Weights of a small image denoising model.
Model: 32-pixel images, arch rcan, norm batchnorm, activation hardswish, depths [16], widths [64].
Training: adamw at rate 0.0015, batches of 128.
Rows from block 6 of a small image denoising model, named by matrix and row number. Rows with one number belong to one channel. Each number is 128 + 24 x the weight over its row's rms, rounded and kept within 0 to 255. All counts start at 0. Numbers have three digits each.
After each channel's rows are labels from the 100 images, of 14976, where the channel reaches its highest value: "patch colour" is the nearest of a few named colours to the mean colour under the peak. Only what is clearly more common there than usual is listed. The data: regions of photos with short descriptions (Visual Genome). In brackets: how many of the 100.
# convs0: first 3x3 conv (model.blocks.6.convs.0.weight, 64x64x3x3, each kernel summed), inputs 0-63
# convs1: second 3x3 conv (model.blocks.6.convs.1.weight, 64x64x3x3, transposed, each kernel summed), outputs 0-63

convs0.58:163109136152126110084162125128090105116121153128170134131177132140124115131124147114135116124103105108090111124109218135132143141137113113126124126132107122115127143109129125159163115144049141
convs1.58:142155153114140111144102145131129122107119088103103124117088163116137141131135152171132134135144105136169137144135062124108115153119129118146130129077133120115126119158146131119113153145156034
patch colour: green (56); cyan (35)

convs0.49:119099096150123115126128116100133113124209155128163145112143110091168124130145121057126141127084115143118085125152092117119101140099111133134132104119169154141102104140135141120141150151111122
convs1.49:123158116095086131125136102157109104127083093121101108134141143147107074147129125140106146122116132098139132151065086094131168095112107138120130092156093109095113135100111122120125103094136141
patch colour: white (57); pink (26)

convs0.9:126108153143125123152119083112135127123125140135164137122133138092108071151128090131157111080140103107132160100191129124137142124110185107159130145123060127140169106139140132110124128138128141
convs1.9:113114129104100138108127140148100102140123101140116126123120132167178080122155094118100160103137122125123147134088104135111126113100045101119117096125161153117090103133134142155109117121081134
patch colour: pink (26)

convs0.40:123127050148174119134111097067140134131118145134145136145125146139109177114079160098152126124144162121117152161139118102133122152125146119108124144104068135136154125134125109115140112087126116
convs1.40:120135101142114144125118154157151112114074128139128137115119141121139101119085154116114127161126126118140061115098117052143128117131177151111147097135185125122155102125096113098144125136123152
patch colour: black (41)

convs0.61:190125154141102129151115142134128110148147131067080135145147133137122146110132118152131129140142135092126113082108103173143163119138135120160162137145141117154082136093110148181125132092107148
convs1.61:044145124105166136128132123124154147141118107146138123150112114114156102129109122136123167127149166154119119110128176105130088125160095116086159144115127124124169120157111131124174169128158129
patch colour: red (29)

convs0.2:139121150114150130171147129130128118106127138136103126163130107109176150091088136106165135139129150149097082141095144178131177132074127110123143078091117113108105127105108139132097127156134112
convs1.2:085126130092109107093087142153128099120106133128157128114119144120127105146144146108160119139122166123097144125153110115130170148121135149129145213108145151064100153105140142101131130149111125
patch colour: yellow (25)

convs0.24:117142118136148111127161125101129164143140131101126130127113149139108133180133135158119125092144151116114137124120117097173206117073126102138129161129103167133119112142119053101121115117119142
convs1.24:119120137120128126088048123142115088115104116147158134140151128130118135092135114124098112114123110123130083125183123086146094113197132156083132158146124125135128132114139108113135125125087125
patch colour: cyan (26)

convs0.55:140152101159124113129138102127150117158129111114148126115096120079117110160097157092127140084117117113119156154166115063157124126115094138118139110118139185130122152129137070157162123135111112
convs1.55:123140124108129101099120114111075113117136123105126105139149180148083167168176078131129134121154123138136108102151106144105160126137109171147150126154115103140158110120127148068109141153119120
patch colour: black (57)

convs0.12:169092148123131097152153113123121158142158157086167154111184139120137131155135118117109133094146116116122146111123147125142106142117129086134153091115108108095179135109083152127174145115096144
convs1.12:095156144148158119138116064140143163115108138146119133128096168137166115118088083155135138122126113178155144141097105156143167126143110119109095105088125116163140133166150135134116141152148108
patch colour: cyan (38); green (32)

convs0.39:120160164127132112113129121113119105102088158150128134167113129148105148146117061125158104131147102065111105111127119167102136131070160116167117119103131135093126088141103113129129125134138113
convs1.39:109116125126104141112138169147127101126128095121103126087121114104171066142188125137109118101128131116122079130125122079118133111145108136104148154133100133109143153122136097124082137072115098
patch colour: pink (26)

convs0.42:175075148161140126122118144148128128141132133127075153166169153137105129114134139148122135092120098146097116131113133078108159144152126105193098123124126161138120153133110170165113120105125131
convs1.42:074131100077117085148117111094132108118118127138116097119140148106139140116131123132127168161176150145167133073145144173143109117125120140106147146107117093122115124107128088113161142167093133
patch colour: red (55)

convs0.45:179147103088133154130161137120109153126148160147130124124178131129101131143118119113130111106124124103139133117143104101139116100087078104150099109107123137164176138110094106170130119170084106
convs1.45:090082103173125142121098126163139104150110056117098125103102166133117122140180119142148141116143125153107138146116143125126164119136103129122112166148118119112096079151152134120159117146106147
patch colour: yellow (54)

convs0.52:127113136130133119155111159098138135139079148142149156129128128134118132117110043138132101120135126087103109157151117095112112146095191109194130155120113138134152113123132121112153105105122106
convs1.52:134123126119133129105151081164102104120146100139141126118148111105115125091141100132155102138145110124139145109155119155137121108147062117116135124121060117126159104116127129063067138145107132
patch colour: pink (32)

convs0.13:122068155057127124136134117164100129104120130144109139150141136135163155144177123127141114130093099141147105152092137142107125153145141129153081156146143134151122126121136111130101106105190109
convs1.13:136164150176124154120132153146175125161136133109146121055160103136127089116092142150107127131129162139082120145151110110122124108119117100110149109106119117129126118152071142151109147116085125
patch colour: blue (32)

convs0.5:155129141082154123139127133101132116088139132116139124100104141111168120143184117117124151112111118099112073142119172127128147114160092113144080172096140124156133137114076094161142120112142120
convs1.5:120104142139111142115137131184124113119114080114130104063156139151109102095114144147133125119122124159140152149125069100126122131115112124087152111158115136107120118126154128117103134120079060
patch colour: cyan (41)

convs0.3:180095115129112119078119109077138149098103155153129126136127126109115171098118117091123127101133119160142100120097119131130121145110081122126138117095175183147099162104101116152110122115141110
convs1.3:089139103130126130139116153166119072153123077131139122134119160099126061152151126115109127101148130103106120124148127087125151118123107148092132147165104114122108117133146080080128119129085112
patch colour: pink (38); white (33)

convs0.11:136111159157100136162149122104118116102114109127171115213143148121108135139133144111155125121121117134151154116117101106145141131114142125119122155119138116115140153079044111160125160133107138
convs1.11:085126079096115126104111113132136093171108100126094155120116125132130113162142133130139151110123127083104108133144117132103082131131128140118128092115120122112107115161217128104109082140132145
patch colour: orange (34)

convs0.57:058150151138120115156115133129151124124135144143103104121108112123153115127117141127122126130125126093128145147135007123118108125145131094122095152119109139140125113120113118137098095101159123
convs1.57:140110121104122164107126144140106121122121004129119145102094112132079123116127144127117126109122134127095119127119091109101149108111130129148123093112139145094125132142116120115101147131128171
patch colour: black (71)

convs0.29:156095133152124138065155087119164078091143104113079107150132164158143119125115148135150129153131109081133092107129128155136130129120104141138134126124099071124107120117142152131106149142162134
convs1.29:087145122107091124176144190113137099128099111124105120127112133130139118127152140140095141113145137157124116128098112100118111103112112135099146153123133217111144126148132098091149151160102109
patch colour: white (32); pink (30)

convs0.19:135118118091122130139089093090123124099120152120108164200109122108089119120140161136131134136091113110154090125151159113150126145139147128127129122107146113147098116102117110096129090103195141
convs1.19:089105135119136104133114128149156119151132092105138092039144153133142127153108152146137124136175124146120154145138105141102133134136135098128152124089131135141138129150120127157120164153108056
patch colour: blue (63)