config.yaml
model: "image denoising model"
dataset: "regions of photos with short descriptions (Visual Genome)"
train_examples: 101725
image_size: 32
crop_scale_min: 0.7
horizontal_flip: true
task: "denoising"
loss: "charbonnier"
noise_std: 0.6
arch: "rcan"
norm: "batchnorm"
activation: "hardswish"
channel_attention: "se"
depths: [16]
kernel_size: 3
stem: "deep"
widths: [64]
init: "lecun_normal"
residual_init: "scaled_by_depth"
optimizer: "adamw"
lr: 0.0015
beta1: 0.9
beta2: 0.999
eps: 1e-10
grad_clip: 3.0
cautious_weight_decay: true
steps: 8900
batch_size: 128
epochs: 11.2
lr_schedule: "cosine"
final_lr_fraction: 0.01
warmup_steps: 890
weight_decay: 0.4
Rows from block 7 of a small image denoising model, named by matrix and row number. Rows with one number belong to one channel. Each number is 128 + 24 x the weight over its row's rms, rounded and kept within 0 to 255. All counts start at 0. Numbers have three digits each.
Before each channel's rows are labels from the 100 images, of 14976, where the channel reaches its highest value: "place" is the part of the image that holds the peak. Only what is clearly more common there than usual is listed. The data: regions of photos with short descriptions (Visual Genome).
# convs0: first 3x3 conv (model.blocks.7.convs.0.weight, 64x64x3x3, each kernel summed), inputs 0-63
# convs1: second 3x3 conv (model.blocks.7.convs.1.weight, 64x64x3x3, transposed, each kernel summed), outputs 0-63

place: bottom right
convs0.20:137129118152126138126127090102157141137164156127114133137139131121151136151113118096173118123102104094148167098132089103127195143102108122117153077136180106131109175124138166114148135154125147
convs1.20:116137127109146093169141119116130169150121095155117110143114134130148132171109143144121141137154158125102165134117129101152132151147122139148179183149099105143046122123094111141103118156145117

place: top right
convs0.25:147143091108137130058127139127143133120132147129097112119114106140107122126100122118167151127141159037127153134086118156147108109098179117094132142115132122164154130132145096149128131137109124
convs1.25:116124138129113131181135150125117115121104122120116122131134147137152101123182144134100120105112124140121074152186145048130129130098096133108133123173094152106100110103145139143123125080126140

place: top left
convs0.39:136173127087169133136138108108135115149153159143168113112143118162118125161096095112141108150113150125110114139168140167113115141146196132135094128137140149154170105111130118087110090112105118
convs1.39:114103129093115150131078134166119153131096120120123143114123147155136068106095136143094126115108119134133094163122110066142082129138141128105158108139124136090085162129164120156135119108094134

place: top right; bottom right
convs0.43:102143124117144130108182118134115137167186119134145096141126118102130120190142131084150129160126121116098138149088129151125159148105118154129127102148156093113071136113135158089133107155122127
convs1.43:165155137146122127111136132164109110145111133129076144109138132152093123065102123173123124104151139136132135133162091078112065132151145090159144115120135143122171143125144171126118120132119114

place: bottom right
convs0.14:131096146148119131082141098118109111144146140114134115158145119088147108153098107139144081172136136132111122145116147095148145121104095121149129153118086081140136131152123074122082124107178094
convs1.14:115131113095145110154121184096092111145120123126133132157110173149108126143178104148110092103109119159125104148169120127128154115130105093123145079158113150095102093110143148131116103116084137

place: top right
convs0.47:078136162144162118100079122122096125130140097094143138095135089129148152105101138138103142149126148124132121144095134150144132148156095104154091136129125124148140146124113135118153131036146128
convs1.47:147107111120107143142151119125147125089112117161134119117089146120100115101185128101132111109145110135111121105135116113134140096111120159104167112152129114091111120153136126131098129233104126