{"model": "image denoising model", "dataset": "regions of photos with short descriptions (Visual Genome)", "image_size": 32, "horizontal_flip": true, "loss": "charbonnier", "depths": [16], "kernel_size": 3, "widths": [64], "init": "lecun_normal", "residual_init": "scaled_by_depth", "optimizer": "adamw", "beta1": 0.9, "beta2": 0.999, "eps": 1e-10, "final_lr_fraction": 0.01}
Rows from block 6 of a small image denoising model, named by matrix and row number. Rows with one number belong to one channel. Each number is 128 + 32 x the weight over its row's rms, rounded and kept within 0 to 255. All counts start at 0. Numbers have three digits each.
Before each channel's rows are labels from the 100 images, of 14976, where the channel reaches its highest value: "peak at" is the part of the image that holds the peak; "colour at peak" is the nearest of a few named colours to the mean colour under the peak. Only what is clearly more common there than usual is listed. The data: regions of photos with short descriptions (Visual Genome). In brackets: how many of the 100, against the usual share in percent.
# convs0: first 3x3 conv (model.blocks.6.convs.0.weight, 64x64x3x3, each kernel summed), inputs 0-63
# convs1: second 3x3 conv (model.blocks.6.convs.1.weight, 64x64x3x3, transposed, each kernel summed), outputs 0-63

peak at: top right (39 vs 11.8)
colour at peak: red (37 vs 1.3)
convs0.41:105162128118154128040116118153111139043127188136132096114140133087165150157100163120182135143120113095086174140105047111118098122074145101092120137100106135155103139114127134123039112168114120
convs1.41:124114144158091141173161185172164124136159000134126188119095157154106110181148122124134147122123158152171105135174110096088149159108129138151085131160139146140185113150115095135145156167129132

peak at: bottom left (29 vs 11.8)
colour at peak: white (28 vs 7.2)
convs0.47:122089159111136145193151127142151095109083132105077087124094063114198147104092125119166153145115118111135154097093131162085065129028130147146148096121143078127087119131137190156116148147126104
convs1.47:146133104124125113151107095163134026135125097145102104114109145146081101078172142127110139112109112082129102132175069095095056127192124156092156085139131112159190150105153120169125125087076117

peak at: top right (56 vs 11.8); bottom right (34 vs 11.8)
colour at peak: white (30 vs 7.2)
convs0.43:139103130094104103144115133118161103110078087130167104105141113086141120076081122085139085148043137097093137093136159106156154152173107101091056157073114079075125087101125144111173101151096098
convs1.43:126163151110132180145153130172123091150151133153180173151128160130141141185148146119125166116137134107115122189113073152097107161107141160166206069171121133165142155153152092051111156058148144

peak at: bottom left (56 vs 11.8)
colour at peak: pink (37 vs 10.4)
convs0.30:149129126161129115175176134108140006128117103143138134133156054110117135166137126129169112181118147134097130143106143104075149120123135108114121120097144000147116116158136099163111125118148117
convs1.30:131120120099116149125032210168096117135116130119100137156110184151124122110121108129104153078128119134127080156165133121134048112147118127111192125138110230125122124130149123081120151085098085

peak at: top left (32 vs 11.8)
colour at peak: blue (26 vs 1)
convs0.60:106146121081125121172142130065166129146125143082107095191141137143105164123106120143118129131099166169111119144065146198131140163142112062130068179126196120127178099150151128153132106057155094
convs1.60:106065123149102151117127130165095126128101098123128157061146116100181139146168193125155094125169105099130133125069093087191097088100120141112160132090149144172071049098146119132132113155073152

peak at: bottom right (45 vs 11.8); top right (30 vs 11.8)
colour at peak: cyan (26 vs 1.1)
convs0.34:105123095099125124161115108167137146108089135156120157095138089104093095097109149094129087102175122158024121111153141101136130102100117030169099128082115114130087098172109113070172135083141120
convs1.34:110136116151128119123141098168170024157128084120145096123201141150185088109175105135119150126141176069127088150116085074145125138134098145116154107163118143109176112125160076159103133109069099

peak at: bottom right (97 vs 11.8)
colour at peak: orange (35 vs 2); pink (26 vs 10.4)
convs0.10:133059138173191140116114098095110111071163122103117137117163175089122121119018109113129111116102097183161189104137110069131125104130142150095146097119122157115144080077134090131089094128128128
convs1.10:156143143121116161132194152131157139149157130139116146144156107155143123103101179155151143177118136155112112174179176197139128146077140124119102180096123084105037149141126134175211109184129136