A small image denoising model, trained from scratch: 11.2 epochs.
Rows from block 3, named by matrix and row number. Each number is 128 + 24 x the weight over its row's rms, rounded and kept within 0 to 255. All counts start at 0. After the name is the row's rms in percent of the matrix's.
# fc1: squeeze-excite reduce (model.blocks.3.se.fc1.weight, 8x64), inputs 0-63
fc1.0 082 [105 134 122 143 131 167 114 114 133 136 143 113 116 148 139 129  98 123 163  92 123 154 121 127  89 124 104  57 110  80 115 170 140  79 143 128 128 134  87 135 111  92 139 126 151 134 101 139 137  93 153 142 177 114  91 131 107 112 123 167 114 137 110 113]
fc1.1 105 [130 100 120 104  95 169 132 138 176 200 116  99 105  84 110 120 117 180 157 120 128 100 146 108 168 146 173 172 113 149 124 123 123 118 127 126 117  79 126 107 140 126 121 117  93 139 127 136 147 112 119 108 106 111 141 108 135 128  98 118 149 106 142 122]
fc1.2 083 [ 89 157 116 115 100 160 137 146 121 143 151 121 115  96 108 121 123 135 116  89  89 101 144 123 146 160 126 122 131 103 126 159 121  76 103 104 108 110 165 124 135 109 110 125  84 187  72 142 110 132 131 110 170  99 136 168 156 106 123 131 135 128 110 125]
fc1.3 069 [118 140 113  99 130 113 119 175 193 153 134 144 158 116 161 173 126 105 145 141 118 127 132 156 157 134 143 125 142 110 131 140 110 105 115 148 155 193 155 146 141 118 142 155 139 127 125  99  99 164 147 139 149 139 130 149 109  81 130 183 125 153 101 130]
fc1.4 111 [105 123 132 146  57 187 115 110 121 138 102 107  99 106 107 100 117 115 110 111  93 114 112 101 125 159  95 132 107  91 108 124 104 101  90 117 109 120 119 127 147 110  99 151 122 161 120 151 109 137  96 102 121 103 123 121 138 111  85 116 101 112  82 116]
fc1.5 152 [100 131 132 137 104 168  76 103 114 145  98 122 103  97 117 108 139 133 110  92  69 122  94 106 141 184 117 107 112 114 116 116  99 103 109  93 115 118  77  96 150 129 120 150 106 133 118 163 123 118 123 101 115 120 142 125 147 124 114 117  93 110  90 104]
fc1.6 088 [149 142 109 121 118 163 140 145 173 130 120 120 132 123  90 130 128 133 121 125 102 133 139 136 118 114 126  46 107  70 149 171 140  95 129 104 120 118  93 107 119 134 106 107 148 137  94 113 166 111 113 130 156 108 131 105 121  84 128 183 151 114 134 113]
fc1.7 085 [115 140 151 128 116 114  83  98  97 122 121 135 109 135 133 123 123 120  90 107  75 135 130 123 132 151  92 109 127 114 121 130 106 120 121 133 116 139   9 135 138 135 121 116 154 131 122 142 125 127 107  95 127 131 151 128 136 139 136 120  62 132 114 103]